{"model": "image classifier", "dataset": "photos of arthropod specimens (BIOSCAN-5M)", "train_examples": 97500, "image_size": 32, "crop_scale_min": 1, "horizontal_flip": true, "translate": 0.12, "rotation_deg": 10, "cutout": 0.4, "targets": ["order"], "num_classes": 18, "arch": "resnext", "norm": "batchnorm", "activation": "relu", "depths": [3, 6, 3], "kernel_size": 3, "stem": "single", "avg_pool_shortcut": false, "widths": [256, 448, 784], "mixing": "cutmix", "label_smoothing": 0.2, "loss": "cross_entropy", "init": "kaiming_normal", "residual_init": "zero_last", "optimizer": "muon", "muon_scale": "original", "lr": 0.033, "momentum": 0.9, "nesterov": true, "orthogonalizer": "newton_schulz_5", "adamw_lr_other_params": 0.00092, "steps": 7100, "batch_size": 256, "epochs": 18.6, "lr_schedule": "cosine", "final_lr_fraction": 0.01, "warmup_steps": 1420, "weight_decay": 0.006, "adamw_weight_decay_other_params": 0.05}
Rows from block 6, named by matrix and row number. Rows with one number belong to one channel. Each number is 200 + 20 x the weight over its row's rms, rounded and kept within 0 to 999. All counts start at 0. After the name is the row's rms in percent of the matrix's.
# convs1: grouped (16 groups) 3x3 conv (model.blocks.6.convs.1.weight, 224x14x3x3), inputs within the group 7-13, a 3x3 kernel for each
# convs2: expand pointwise conv (model.blocks.6.convs.2.weight, 448x224x1x1, transposed), outputs 75-149
convs1.37,094,199,190,202,180,161,214,229,223,200,223,246,171,160,156,249,176,193,233,191,200,217,185,167,203,183,201,187,180,210,210,173,183,195,183,210,197,195,201,192,214,177,168,196,198,189,179,208,215,213,214,190,192,177,208,179,207,188,169,191,213,197,228,187
convs1.38,102,196,242,264,206,219,221,214,188,236,195,196,185,182,198,209,202,219,192,180,156,194,205,183,200,211,203,200,180,174,218,197,187,215,226,180,214,194,211,212,179,176,217,184,193,228,192,200,197,211,189,163,176,192,199,226,233,168,218,222,203,195,196,150
convs1.39,105,210,233,196,203,207,245,166,196,188,205,209,200,208,185,198,192,204,164,209,183,167,220,198,189,226,221,190,204,221,165,224,222,200,209,186,227,190,213,194,191,206,225,188,201,189,216,176,164,225,235,192,205,201,208,186,205,201,175,209,187,190,184,211
convs1.40,083,176,210,199,181,195,188,192,178,172,196,203,188,199,217,184,167,176,199,195,186,182,157,199,203,190,190,169,229,207,221,217,187,218,198,209,234,192,215,191,243,196,191,206,221,191,194,220,188,192,256,214,190,176,198,192,174,192,181,224,193,209,196,204
convs1.41,106,209,242,245,190,200,184,216,175,164,189,213,192,206,204,153,221,232,157,219,204,183,184,198,146,202,209,196,180,191,227,229,205,187,220,200,193,192,194,212,191,202,233,172,208,208,201,183,208,191,198,214,175,195,206,225,165,182,199,182,205,202,195,185
convs1.42,096,179,201,213,191,175,182,204,190,204,227,216,173,201,181,195,154,182,203,186,218,178,204,222,215,206,205,208,253,191,184,181,208,176,178,172,224,172,172,211,178,171,192,218,187,181,196,213,214,184,183,187,219,174,176,210,206,189,234,243,211,212,177,204
convs1.43,102,197,197,207,211,210,193,188,160,187,223,190,203,179,177,176,172,176,207,211,230,184,205,208,187,194,191,202,209,189,193,201,202,208,214,209,213,198,224,238,230,193,173,203,163,174,213,238,217,235,214,205,209,178,169,211,188,185,191,201,209,204,218,216
convs1.44,081,213,192,180,183,171,185,181,209,240,190,167,160,188,194,212,195,252,193,202,196,190,190,211,225,196,224,188,203,223,212,220,197,188,194,195,210,230,168,197,171,171,241,188,221,242,182,198,189,187,203,207,221,202,216,206,216,193,219,215,190,196,175,202
convs1.45,059,153,209,190,191,200,237,206,193,197,192,181,211,202,148,193,203,186,209,211,190,204,206,178,216,218,192,182,212,178,224,186,197,170,209,188,166,170,193,184,174,182,185,193,220,198,183,189,163,173,211,196,185,212,170,236,187,192,211,216,207,175,179,212
convs1.46,095,168,188,198,235,238,219,179,188,164,168,181,199,217,199,189,180,182,206,223,204,204,193,191,181,205,183,213,176,180,228,201,199,193,222,217,204,180,210,220,221,222,181,192,184,180,228,168,176,163,223,216,187,213,199,213,179,211,186,203,203,194,196,215
convs1.47,095,207,210,173,184,209,205,193,174,196,191,172,213,185,204,162,186,176,245,191,227,199,211,181,182,213,192,214,179,180,186,227,214,202,158,208,223,208,184,151,199,210,213,157,204,192,194,218,185,183,224,243,194,184,188,200,204,234,195,203,196,212,209,195
convs1.48,083,247,222,212,209,189,200,217,215,220,223,214,214,184,193,220,218,184,204,226,214,191,166,212,183,197,207,179,195,211,225,212,201,211,184,172,219,234,218,225,218,179,242,206,246,197,219,207,202,211,163,224,193,227,240,194,194,187,161,198,186,190,178,203
convs1.49,096,215,199,183,235,218,192,195,178,185,201,230,176,215,213,181,179,189,153,195,185,188,219,188,202,203,207,184,185,200,211,191,206,185,207,203,207,236,238,157,204,212,171,156,175,173,208,187,193,228,195,175,184,217,190,194,185,235,183,182,233,237,213,221
convs1.50,107,210,182,203,206,251,187,195,209,170,157,158,177,208,219,218,238,222,214,183,191,210,219,189,213,190,200,210,218,196,203,173,218,215,185,202,201,185,223,193,197,225,234,202,208,181,215,236,208,230,225,213,202,193,202,197,188,202,221,207,208,225,213,212
convs1.51,115,158,188,186,226,229,206,197,191,187,149,165,182,177,171,205,256,204,207,199,200,198,190,202,193,204,198,195,199,195,211,201,194,194,216,212,206,171,185,189,218,235,215,199,207,187,180,177,212,193,233,218,208,209,195,203,199,217,201,202,188,205,184,189
convs1.52,122,220,179,213,178,201,215,186,233,205,222,203,200,170,193,180,170,206,183,178,215,221,205,221,212,189,189,165,192,206,211,194,211,207,208,199,190,207,146,218,172,186,240,227,227,189,190,200,191,211,203,206,196,216,224,206,195,185,191,194,195,176,201,213
convs1.53,099,181,199,190,216,184,184,237,195,209,211,171,175,231,212,143,221,246,206,188,190,228,195,191,200,184,206,196,206,216,211,194,209,225,164,203,184,228,189,165,232,186,208,215,218,216,166,183,163,232,203,169,220,250,200,199,216,202,205,192,191,192,192,209
convs1.54,115,194,179,219,195,174,215,228,199,174,253,225,206,235,215,189,159,160,191,199,203,198,211,207,185,196,196,185,209,195,191,182,207,202,193,195,209,214,207,217,205,164,197,194,208,207,217,202,197,182,165,191,215,182,232,188,206,201,172,230,211,169,188,202
convs1.55,078,179,198,183,199,176,207,182,184,174,205,181,200,171,182,175,178,188,211,220,196,217,182,188,200,187,198,255,193,219,197,203,228,197,189,199,229,226,196,207,183,163,177,189,200,194,206,249,242,212,191,199,173,180,204,184,199,176,222,219,193,197,210,237
convs1.56,099,196,182,168,171,179,201,186,167,186,182,227,205,215,174,204,166,198,218,190,228,213,231,211,286,192,234,209,219,222,172,199,191,195,189,205,207,226,197,200,246,224,186,210,197,173,168,200,201,181,190,201,194,212,202,207,228,205,221,210,215,207,194,227
convs1.57,080,205,158,179,225,198,224,192,202,209,212,198,207,187,190,199,193,194,182,201,209,204,181,209,208,169,204,153,182,183,211,179,176,196,208,231,254,174,207,196,219,185,179,233,207,201,184,189,203,184,195,178,235,181,205,211,164,165,198,239,220,161,218,189
convs1.58,089,224,200,213,209,206,204,226,188,164,201,186,207,209,210,199,190,195,185,210,175,170,173,240,209,164,161,158,205,183,171,197,188,196,205,202,217,187,205,198,216,188,196,212,209,173,200,179,210,189,211,184,195,193,162,168,207,191,161,251,218,172,225,216
convs1.59,087,176,191,189,166,217,170,194,205,212,202,209,192,207,164,194,174,209,210,179,213,204,185,198,210,208,222,196,216,207,176,220,243,177,196,200,176,207,199,179,187,190,191,204,166,187,168,185,216,191,222,243,190,235,223,185,202,180,195,188,178,189,202,221
convs1.60,090,180,197,191,174,239,227,198,200,164,226,193,205,192,205,260,183,206,217,214,209,210,221,213,191,195,209,173,186,204,202,192,210,173,220,187,211,198,200,206,190,202,215,208,208,173,152,193,159,225,241,190,207,172,170,196,191,222,240,209,174,192,188,197
convs1.61,105,239,192,173,190,189,202,182,186,229,200,189,210,229,219,175,177,194,209,197,206,179,169,199,222,198,220,193,210,201,189,196,182,207,192,218,186,197,184,188,211,198,211,207,188,180,239,234,186,198,162,167,170,202,239,196,209,193,235,224,191,189,189,171
convs1.62,084,196,220,193,197,208,200,199,186,146,217,249,194,190,201,172,231,185,217,201,199,228,176,157,193,201,174,208,176,159,205,193,193,192,216,204,203,207,178,208,173,193,181,201,204,183,173,198,173,206,219,185,191,182,209,217,208,201,200,194,226,157,234,208
convs1.63,103,153,258,193,265,235,174,223,148,149,208,199,227,198,209,204,202,189,197,222,203,176,191,196,191,201,193,207,191,196,191,210,211,199,186,192,175,170,214,204,202,207,214,217,222,172,161,240,177,217,227,173,196,168,163,202,195,223,205,189,181,176,187,214
convs1.64,130,194,207,186,209,185,193,192,215,194,213,187,189,191,221,238,211,192,197,189,207,237,221,194,193,176,175,190,191,201,207,207,202,206,216,190,191,200,201,207,185,197,175,222,188,212,191,176,213,203,239,211,197,177,178,197,193,181,175,176,194,202,238,222
convs1.65,098,202,239,221,214,198,242,218,226,213,187,189,218,173,182,185,186,177,186,191,195,200,175,171,187,202,187,213,206,213,184,228,240,198,204,205,174,209,205,204,184,204,205,204,212,206,199,211,208,264,197,235,231,210,185,190,170,177,157,168,167,214,192,211
convs1.66,077,178,166,205,190,195,197,168,234,195,247,203,192,219,209,155,236,197,227,202,217,186,188,203,193,185,201,161,189,183,190,189,184,218,199,217,216,184,175,184,168,193,203,176,213,204,181,168,202,174,171,197,172,197,227,205,221,192,213,232,196,181,177,193
convs1.67,085,177,185,191,149,218,250,219,221,198,210,237,175,189,203,200,206,221,202,199,222,215,231,191,195,209,184,168,182,213,178,194,191,192,204,221,191,209,193,207,202,213,205,174,201,195,162,177,201,171,217,203,186,208,215,202,214,176,238,188,189,181,188,205
convs1.68,080,215,207,158,184,216,221,211,192,219,192,224,205,174,227,237,179,164,173,180,240,171,176,229,230,169,189,186,167,184,199,192,189,237,188,200,198,217,203,180,164,228,212,183,195,197,217,156,201,183,188,202,197,206,184,190,203,186,182,199,221,170,187,194
convs1.69,098,198,199,183,181,201,172,184,191,209,214,212,227,192,204,239,179,211,211,216,183,206,186,184,233,178,185,196,194,204,191,192,217,189,197,214,192,202,190,198,207,212,175,227,191,185,211,214,203,193,207,171,194,191,196,201,175,201,214,179,240,216,236,238
convs1.70,078,224,210,182,185,164,208,213,190,234,178,219,206,196,192,200,168,216,191,194,193,220,211,222,220,217,194,178,211,211,198,214,192,198,200,192,209,144,237,232,177,172,192,195,182,155,164,204,208,183,184,197,206,180,157,165,220,217,170,220,193,212,187,188
convs1.71,095,180,206,199,197,178,153,179,193,188,194,192,203,188,184,198,187,177,208,228,198,204,204,184,164,191,205,187,189,193,192,207,154,186,209,192,210,169,210,183,208,233,219,178,224,181,214,181,221,194,175,158,242,182,217,214,230,208,186,190,228,206,201,188
convs1.72,110,216,225,197,215,200,197,179,171,185,205,189,197,208,208,189,190,201,192,197,186,205,184,200,187,205,218,195,227,221,217,201,175,191,201,168,163,178,189,177,162,223,225,181,246,202,205,219,197,209,188,194,182,182,171,202,159,196,191,226,184,202,215,205
convs1.73,101,196,194,215,238,145,199,218,211,191,198,169,204,216,213,178,186,203,183,205,204,221,237,182,195,216,197,163,184,239,166,214,186,227,227,181,221,197,174,202,189,197,174,156,215,150,200,188,226,206,156,177,207,214,180,194,210,193,202,226,213,202,192,178
convs1.74,110,217,203,175,203,195,169,207,194,214,204,190,208,210,198,197,224,165,183,188,191,194,205,201,168,190,209,178,210,195,204,216,177,155,231,218,193,178,231,191,203,238,207,195,193,194,191,185,196,224,179,170,207,221,223,178,198,211,179,218,208,195,158,186
convs1.75,113,234,200,217,200,180,205,201,190,209,190,197,189,240,221,205,188,211,196,210,158,217,226,193,191,198,226,208,188,200,252,201,154,205,245,210,215,156,207,214,184,253,214,210,235,156,189,227,169,204,243,210,159,224,188,195,189,186,178,203,192,215,175,202
convs1.76,091,216,165,199,185,194,181,183,181,168,198,196,183,188,175,193,206,182,186,206,182,192,203,185,182,214,204,186,184,174,157,182,194,176,206,202,196,210,224,222,240,192,205,221,216,230,198,192,175,179,199,199,206,188,209,214,202,238,207,207,181,205,205,214
convs1.77,087,215,188,178,219,207,214,240,190,216,203,193,182,174,171,197,202,188,180,205,226,203,185,209,203,195,189,185,241,162,210,222,184,170,205,212,234,184,155,174,165,171,190,196,184,161,167,207,213,211,222,222,165,204,197,216,220,197,216,224,205,186,190,220
convs1.78,071,221,190,168,181,229,210,218,225,242,169,212,165,172,222,181,183,170,161,181,195,202,183,202,208,207,213,206,235,179,201,189,229,213,228,239,201,169,179,209,193,166,192,194,157,163,217,171,188,203,186,195,214,193,185,193,191,206,210,208,193,205,177,202
convs1.79,104,221,203,209,200,189,231,202,186,226,195,193,193,214,225,193,228,184,250,186,205,189,194,194,187,192,218,208,200,211,216,204,221,224,225,175,206,207,271,214,247,206,156,263,182,178,203,225,191,219,230,222,189,210,203,221,193,218,205,202,184,216,177,193
convs1.80,072,199,207,184,192,217,220,197,209,190,174,214,196,181,210,173,198,205,200,191,216,195,184,208,222,196,201,194,210,178,236,216,200,199,206,184,178,174,214,248,170,166,160,224,185,177,181,185,190,174,214,182,220,183,170,201,210,237,169,196,186,179,186,196
convs1.81,092,225,180,193,167,145,186,190,193,192,187,201,216,215,172,206,184,192,210,208,188,205,204,193,182,225,183,177,182,182,205,197,169,164,186,177,223,193,226,200,223,208,198,201,225,197,216,186,206,202,168,213,214,178,207,212,206,199,195,221,218,185,194,202
convs1.82,105,202,231,173,179,201,224,189,204,200,204,190,184,193,220,203,184,187,182,217,179,196,171,194,236,209,215,193,222,206,168,197,272,238,188,193,207,203,206,234,206,143,173,273,187,185,183,196,207,196,220,208,209,205,185,215,207,198,199,192,236,175,189,195
convs1.83,093,183,190,209,201,221,247,197,226,198,192,176,222,192,249,214,182,215,201,165,216,203,199,176,209,198,188,233,177,210,204,176,209,237,159,202,225,215,190,193,242,193,180,230,182,177,198,189,203,184,198,213,182,217,178,187,207,174,201,201,182,212,168,171
convs1.84,077,222,207,208,196,175,207,227,201,212,223,199,222,197,176,202,178,238,196,195,187,215,206,206,175,205,175,208,227,201,222,180,149,199,212,197,264,178,205,215,225,270,230,195,214,181,214,199,169,163,196,181,181,181,211,227,178,205,198,187,186,187,211,204
convs2.37,099,206,200,162,231,207,177,233,183,210,227,190,186,215,191,201,218,207,203,180,179,195,166,192,166,196,219,177,207,203,210,204,205,193,181,165,193,228,219,204,184,181,186,205,247,217,234,224,224,181,197,194,175,218,192,158,213,200,198,191,178,215,209,163,197,183,197,195,195,222,199,215,187,225,185,207
convs2.38,099,186,178,244,228,211,206,200,207,159,241,210,187,164,157,185,207,200,176,210,215,232,232,206,183,188,189,224,194,203,189,173,226,188,229,197,199,176,218,210,199,197,206,240,186,204,237,197,189,224,217,189,203,216,236,213,179,167,224,192,198,220,201,180,204,187,209,206,200,196,190,202,189,223,190,197
convs2.39,095,198,241,168,213,215,207,195,169,185,234,218,198,200,155,159,205,221,160,185,178,195,234,206,178,203,171,203,214,202,157,193,184,183,179,201,207,209,193,219,221,197,200,173,240,204,196,191,171,203,210,211,204,192,229,162,176,210,242,184,228,222,171,155,204,171,203,208,186,196,192,196,188,184,255,213
convs2.40,097,183,240,198,216,216,163,205,209,168,187,216,220,232,184,207,211,231,198,188,164,220,173,195,227,200,170,232,186,227,178,182,219,177,172,223,245,186,206,205,187,230,220,207,178,196,170,213,205,240,201,208,159,163,184,191,181,181,196,203,189,191,203,232,199,223,212,226,211,173,203,181,184,176,183,221
convs2.41,088,205,174,201,225,215,181,186,213,191,153,215,203,177,186,187,205,184,147,199,212,210,231,202,223,192,210,206,192,202,173,200,212,184,216,190,203,199,189,220,188,202,160,184,215,240,191,241,203,224,212,186,200,213,175,170,172,193,201,216,173,228,178,194,211,197,236,213,195,184,199,182,197,219,233,166
convs2.42,106,171,210,209,201,207,215,194,181,200,171,200,198,202,214,210,206,217,216,195,190,199,219,200,247,213,215,200,197,186,208,233,199,191,165,187,197,206,204,219,168,196,191,188,202,203,196,183,174,195,191,164,213,182,201,218,195,215,194,190,205,167,179,197,204,208,182,213,215,180,198,212,199,197,213,190
convs2.43,096,184,177,166,231,169,184,228,215,229,177,201,206,221,215,198,205,184,218,195,169,216,199,205,165,211,212,216,224,207,140,205,195,197,184,158,212,221,222,184,197,163,181,215,206,208,207,222,163,166,192,177,215,232,183,212,188,184,233,201,214,216,197,200,182,176,217,199,202,217,206,200,216,197,198,226
convs2.44,096,213,211,203,200,193,186,199,204,200,222,196,182,156,185,176,208,203,199,189,185,203,201,189,193,185,223,209,200,184,186,195,184,209,204,202,185,209,180,188,189,192,193,187,214,185,200,198,207,187,231,221,203,182,219,182,199,201,215,189,198,219,178,197,195,185,199,237,191,186,165,216,189,210,192,204
convs2.45,103,221,186,187,186,180,170,174,171,186,230,205,214,187,222,191,167,227,183,227,188,203,149,191,189,200,193,163,187,202,230,243,229,188,215,231,221,170,220,211,172,221,203,194,214,182,218,203,209,188,182,203,229,164,172,200,223,205,224,165,188,205,155,211,211,222,205,184,221,196,191,207,196,234,167,168
convs2.46,093,194,192,184,181,196,185,232,174,200,174,202,199,173,172,167,230,231,212,194,176,167,233,188,184,213,214,189,212,212,192,196,249,222,180,190,183,207,173,223,170,172,181,187,193,206,180,225,212,220,172,207,179,160,204,192,179,240,210,240,214,170,218,157,214,214,216,200,200,173,195,212,190,207,187,176
convs2.47,099,196,149,236,239,209,187,227,214,219,227,196,192,174,204,175,178,215,224,207,194,182,171,201,190,191,216,191,215,194,211,165,223,203,245,195,191,240,209,208,197,203,218,191,214,156,213,195,201,223,204,198,166,194,202,199,194,233,247,207,225,204,212,215,182,202,188,203,182,207,193,192,204,206,186,206
convs2.48,094,197,208,226,209,175,199,227,211,183,199,211,204,205,205,219,192,200,193,188,168,184,174,200,237,184,209,219,195,201,205,217,188,176,197,192,191,191,195,205,181,229,194,195,190,172,254,167,206,196,223,186,191,210,175,193,178,217,193,198,179,219,223,225,217,203,211,177,181,192,237,216,217,184,209,184
convs2.49,095,191,206,235,180,220,175,213,171,216,193,200,188,190,180,219,200,191,203,192,209,186,168,198,213,176,183,219,200,228,192,173,208,211,200,188,195,184,198,197,198,204,199,183,210,198,196,230,205,210,181,208,195,184,212,218,192,196,216,186,222,206,150,229,158,173,195,187,204,197,237,194,222,178,200,186
convs2.50,105,187,208,206,188,186,187,203,187,172,220,207,213,208,213,189,192,190,225,213,164,178,220,202,206,194,249,212,221,193,200,244,207,174,203,203,204,208,199,203,163,186,187,213,185,212,210,164,189,240,185,228,190,185,170,193,236,195,220,157,195,158,195,202,193,203,184,173,206,198,170,214,194,232,216,231
convs2.51,102,192,147,214,200,211,167,217,199,155,220,219,201,190,204,221,192,183,200,238,180,219,212,211,201,195,214,197,203,205,219,166,206,179,207,221,211,208,200,172,189,221,188,228,159,195,206,220,202,240,209,179,215,199,187,212,200,195,189,183,169,159,185,140,208,208,175,195,205,218,209,206,217,191,164,228
convs2.52,095,218,215,167,206,198,207,174,192,225,194,222,195,194,185,232,196,206,202,193,162,175,201,205,183,189,190,208,212,197,218,250,196,222,183,157,184,242,184,212,201,206,161,161,180,231,211,204,231,185,210,177,158,198,238,213,209,174,207,186,217,205,199,188,208,198,238,171,208,220,198,193,215,229,241,202
convs2.53,107,214,188,181,217,209,175,194,210,192,198,197,199,202,199,191,174,205,194,191,185,214,197,203,161,205,151,225,204,204,205,232,188,212,196,217,203,206,159,206,186,203,199,190,221,213,150,210,174,192,206,211,216,229,229,199,183,172,233,190,244,174,174,217,199,225,151,195,191,203,181,198,190,197,192,211
convs2.54,113,207,176,222,211,225,188,186,221,230,193,185,187,219,231,214,210,164,184,210,210,183,229,197,198,182,222,197,189,188,185,183,202,208,198,192,207,197,186,221,188,219,240,182,220,185,185,269,206,223,201,231,238,230,189,174,193,212,208,238,193,165,194,217,211,205,232,190,191,202,188,193,207,207,197,191
convs2.55,100,194,205,196,217,241,180,213,211,201,198,178,187,119,210,199,181,200,157,210,180,189,160,205,202,195,204,183,197,175,178,232,225,195,224,197,186,227,212,199,165,196,188,200,220,209,184,183,169,196,175,220,217,189,174,163,208,220,167,231,203,196,184,221,197,202,184,168,208,210,170,189,192,197,211,221
convs2.56,104,191,217,200,201,197,196,202,206,185,178,195,213,180,218,225,196,196,220,234,275,217,155,203,220,218,228,221,183,190,200,186,206,217,186,203,206,212,205,212,238,198,202,236,184,181,191,178,196,184,222,218,227,228,213,197,194,187,162,179,217,170,191,206,197,186,197,215,216,220,202,186,193,202,204,189
convs2.57,092,173,212,177,202,189,197,203,194,215,231,183,221,172,189,190,173,184,211,169,196,200,217,195,242,229,186,199,173,200,201,203,168,212,190,196,195,169,198,223,187,179,203,186,220,206,204,209,209,186,192,237,164,220,229,170,227,190,170,219,203,160,183,200,202,180,194,216,183,248,229,192,193,175,200,165
convs2.58,094,183,179,194,192,215,192,182,174,225,222,204,198,176,189,197,209,203,201,189,218,183,193,188,227,202,163,198,190,208,203,230,161,173,204,186,190,186,177,208,218,194,213,225,222,166,183,176,224,168,217,214,181,226,210,225,166,182,172,187,186,214,214,164,228,224,212,215,236,207,200,184,197,190,200,152
convs2.59,096,191,185,198,192,220,204,224,201,199,205,195,218,177,222,209,214,204,181,203,183,206,202,204,156,219,234,201,206,203,237,251,200,174,208,234,220,193,180,191,192,198,184,200,159,172,188,219,160,214,196,209,222,128,212,159,183,169,239,232,178,196,218,205,197,204,156,227,195,207,222,202,195,205,187,235
convs2.60,092,192,218,181,198,180,187,164,209,193,218,197,187,174,207,169,173,208,218,199,189,215,209,203,176,191,184,209,189,162,198,160,243,227,190,191,211,203,223,214,179,180,203,186,209,188,198,183,229,207,205,184,226,216,205,171,212,195,258,169,178,185,207,216,209,230,186,239,183,199,220,203,207,198,205,204
convs2.61,100,165,168,201,200,197,201,180,180,224,214,183,210,199,186,187,247,245,188,216,197,184,158,191,195,219,202,195,164,185,231,222,185,226,212,215,182,180,214,192,193,200,207,203,160,189,165,218,205,199,209,209,218,222,215,231,209,179,237,188,185,187,227,208,192,168,200,232,186,177,197,204,207,200,207,148
convs2.62,097,187,209,209,213,171,229,207,181,208,212,225,196,236,164,189,210,199,227,184,235,194,237,207,209,200,222,187,174,189,211,204,197,182,209,178,193,240,152,199,228,204,183,229,220,223,195,158,198,169,190,224,201,167,209,202,207,222,185,185,224,193,165,215,214,175,200,214,206,178,172,196,219,183,162,216
convs2.63,089,184,179,180,208,215,183,219,171,180,229,192,206,183,201,200,191,192,196,222,198,200,227,211,181,198,214,211,191,195,195,229,195,233,191,178,244,217,213,175,209,217,165,239,192,176,214,227,219,211,212,228,218,203,235,227,247,203,210,173,230,179,222,189,186,207,196,217,170,183,234,196,184,211,210,179
convs2.64,097,162,196,205,207,175,219,213,229,186,217,224,199,184,204,217,212,261,198,191,198,204,153,209,203,212,193,202,177,198,199,244,204,192,214,159,201,190,198,216,198,157,194,210,191,211,211,165,218,195,196,209,226,178,202,172,178,189,196,161,223,234,208,218,175,180,203,239,183,165,196,210,199,203,172,210
convs2.65,108,200,202,165,180,198,233,197,189,225,176,181,198,149,196,221,218,165,234,193,247,212,220,192,257,193,218,192,190,175,209,189,221,222,219,186,220,194,197,207,178,196,188,207,186,190,215,167,206,175,178,202,183,208,214,210,193,195,153,213,176,217,195,179,223,182,228,225,208,183,207,185,201,232,212,176
convs2.66,088,199,250,224,182,215,208,186,197,187,199,190,196,219,198,204,179,151,247,170,222,185,217,204,211,195,170,203,178,206,207,202,192,187,177,215,209,197,229,180,192,181,187,218,174,224,201,197,211,207,210,200,202,198,206,165,204,174,189,193,236,189,191,180,208,226,222,189,178,210,148,213,201,196,192,209
convs2.67,094,207,201,217,224,240,202,201,192,196,218,192,195,193,178,202,215,188,185,185,219,195,228,202,220,196,169,214,210,222,206,193,237,217,162,240,238,234,214,238,194,227,179,202,193,194,196,160,190,208,194,228,174,172,207,210,202,237,192,168,219,228,184,228,196,236,171,203,206,176,149,195,198,203,201,184
convs2.68,096,206,176,181,208,216,151,169,211,232,220,167,206,217,155,214,177,229,201,231,187,191,176,196,198,210,203,207,199,189,192,178,216,207,208,209,177,220,220,216,230,203,202,199,179,207,196,167,213,215,181,173,163,203,218,223,197,195,196,231,186,175,180,178,227,206,232,178,187,200,204,161,187,195,209,195
convs2.69,113,191,200,189,212,198,184,201,197,219,226,189,195,218,219,178,213,196,214,217,201,190,169,203,187,207,208,183,189,173,212,179,218,200,194,199,217,232,198,226,190,225,217,219,152,212,217,178,182,207,198,197,251,201,215,218,211,203,205,199,200,204,197,205,207,202,203,249,187,207,188,192,198,173,189,195
convs2.70,087,194,182,195,236,218,191,224,175,162,207,219,198,183,225,222,210,254,194,192,184,207,244,197,209,195,192,189,200,189,209,216,229,203,173,147,171,184,197,197,156,230,208,205,170,235,213,193,199,210,181,211,217,180,183,170,131,187,233,234,133,185,230,156,215,185,167,183,243,193,188,180,206,188,171,206
convs2.71,106,190,178,219,214,173,160,219,173,198,198,198,186,228,204,237,176,225,215,191,256,179,212,200,207,185,187,200,193,200,222,168,190,194,189,187,172,213,200,228,212,175,221,241,172,201,200,189,211,181,172,201,193,182,214,176,191,165,198,198,203,241,220,188,191,234,200,219,209,188,179,190,219,199,212,184
convs2.72,113,214,176,231,233,192,158,232,208,197,212,199,206,210,193,188,192,187,205,210,176,237,185,194,188,203,210,210,199,201,165,177,223,195,206,197,178,211,192,198,176,222,201,196,180,230,229,221,209,208,184,231,210,167,211,195,212,207,245,224,197,220,219,196,182,235,223,227,208,193,172,228,206,214,196,184
convs2.73,086,198,161,202,209,178,212,184,164,217,216,209,214,220,192,206,203,212,203,202,199,235,184,198,223,189,201,217,213,209,212,246,195,235,190,228,242,215,191,241,233,231,225,187,211,208,205,192,216,201,208,198,184,224,194,200,211,202,175,195,242,177,164,217,213,247,187,182,188,193,193,208,197,188,210,224
convs2.74,105,211,198,229,206,222,206,219,210,175,188,201,190,206,191,190,209,189,171,206,173,217,167,198,186,191,221,201,226,216,219,180,258,195,192,185,180,185,189,223,195,162,198,221,188,209,187,192,201,223,229,194,160,139,181,180,204,167,226,204,191,218,213,208,211,193,218,211,192,187,157,214,182,215,237,189
convs2.75,100,193,194,237,189,209,206,212,194,168,174,216,194,219,204,201,189,175,232,194,228,220,213,197,221,192,196,205,177,231,221,164,179,219,189,224,213,206,179,216,155,181,201,215,194,184,257,208,220,242,194,220,197,177,199,201,217,206,197,183,192,193,190,178,214,190,177,208,193,170,187,194,187,187,191,232
convs2.76,107,188,207,201,182,200,208,195,226,169,169,228,217,167,189,208,202,192,210,223,178,188,221,203,179,215,229,190,222,173,196,170,206,224,204,201,239,207,191,181,216,242,225,200,215,199,172,224,237,180,196,222,245,219,202,227,187,193,188,224,218,204,187,174,199,245,204,254,198,167,186,210,209,195,196,188
convs2.77,098,179,195,187,199,207,200,218,167,221,179,200,212,203,172,235,218,192,204,194,223,181,222,190,181,208,192,214,203,218,201,222,212,189,160,215,246,193,201,227,178,186,216,202,228,204,183,212,153,216,204,210,187,207,182,198,218,181,180,207,202,215,214,213,240,170,203,209,178,194,199,199,212,233,190,213
convs2.78,101,212,187,223,169,191,193,216,202,209,235,223,210,183,177,208,170,229,212,196,196,208,169,214,171,214,200,190,192,224,229,222,229,200,172,209,246,220,207,207,185,200,220,183,195,206,171,211,226,217,201,230,181,178,182,198,192,213,209,215,204,216,204,180,197,193,197,188,202,183,203,187,194,169,178,181
convs2.79,102,194,195,180,212,248,231,193,188,208,217,176,216,159,201,211,222,229,231,226,180,146,187,201,197,201,185,178,202,210,216,191,231,171,172,201,186,191,231,173,196,204,199,183,181,199,226,207,213,220,206,189,184,155,195,192,231,200,225,211,196,164,195,207,189,209,238,178,202,224,214,208,207,196,183,206
convs2.80,099,198,186,218,172,220,213,198,191,190,162,181,210,196,235,197,221,177,212,218,197,214,206,205,170,225,209,211,217,191,215,191,196,189,222,208,181,200,238,208,153,211,202,186,189,174,206,187,205,174,200,205,200,189,213,238,199,208,184,202,188,216,193,198,201,174,167,201,176,168,187,198,194,176,187,219
convs2.81,097,229,202,208,210,196,162,177,208,196,210,198,181,185,197,193,187,208,192,205,197,194,171,194,172,203,210,224,244,206,191,196,198,214,200,143,218,208,198,205,222,215,206,185,124,192,178,224,209,190,223,204,232,155,235,190,213,157,176,229,177,229,220,191,192,208,200,190,220,209,174,177,196,190,218,180
convs2.82,096,218,177,237,191,226,201,218,191,209,180,220,196,171,179,210,216,213,218,203,183,172,210,193,200,199,203,199,203,204,235,243,195,196,184,203,192,173,184,198,186,183,246,216,228,207,219,220,185,215,200,210,185,249,189,207,192,224,184,210,201,204,211,214,196,207,207,229,190,218,208,219,192,240,207,201
convs2.83,106,189,182,207,175,214,212,197,201,222,220,192,221,168,218,179,182,237,170,227,177,206,163,195,177,197,220,206,184,200,208,206,219,202,226,197,173,219,181,204,176,225,163,204,189,210,209,211,196,245,165,216,243,151,167,211,202,185,230,217,215,218,202,247,209,217,204,212,172,220,174,180,199,177,180,182
convs2.84,111,212,210,180,190,218,197,194,141,210,212,210,213,199,186,192,261,241,185,237,171,182,187,197,201,204,198,168,172,224,226,214,233,209,198,176,205,189,236,172,205,177,202,206,156,194,198,205,194,194,172,180,201,209,185,226,201,214,185,203,197,177,215,209,209,167,197,197,204,208,183,215,194,182,216,221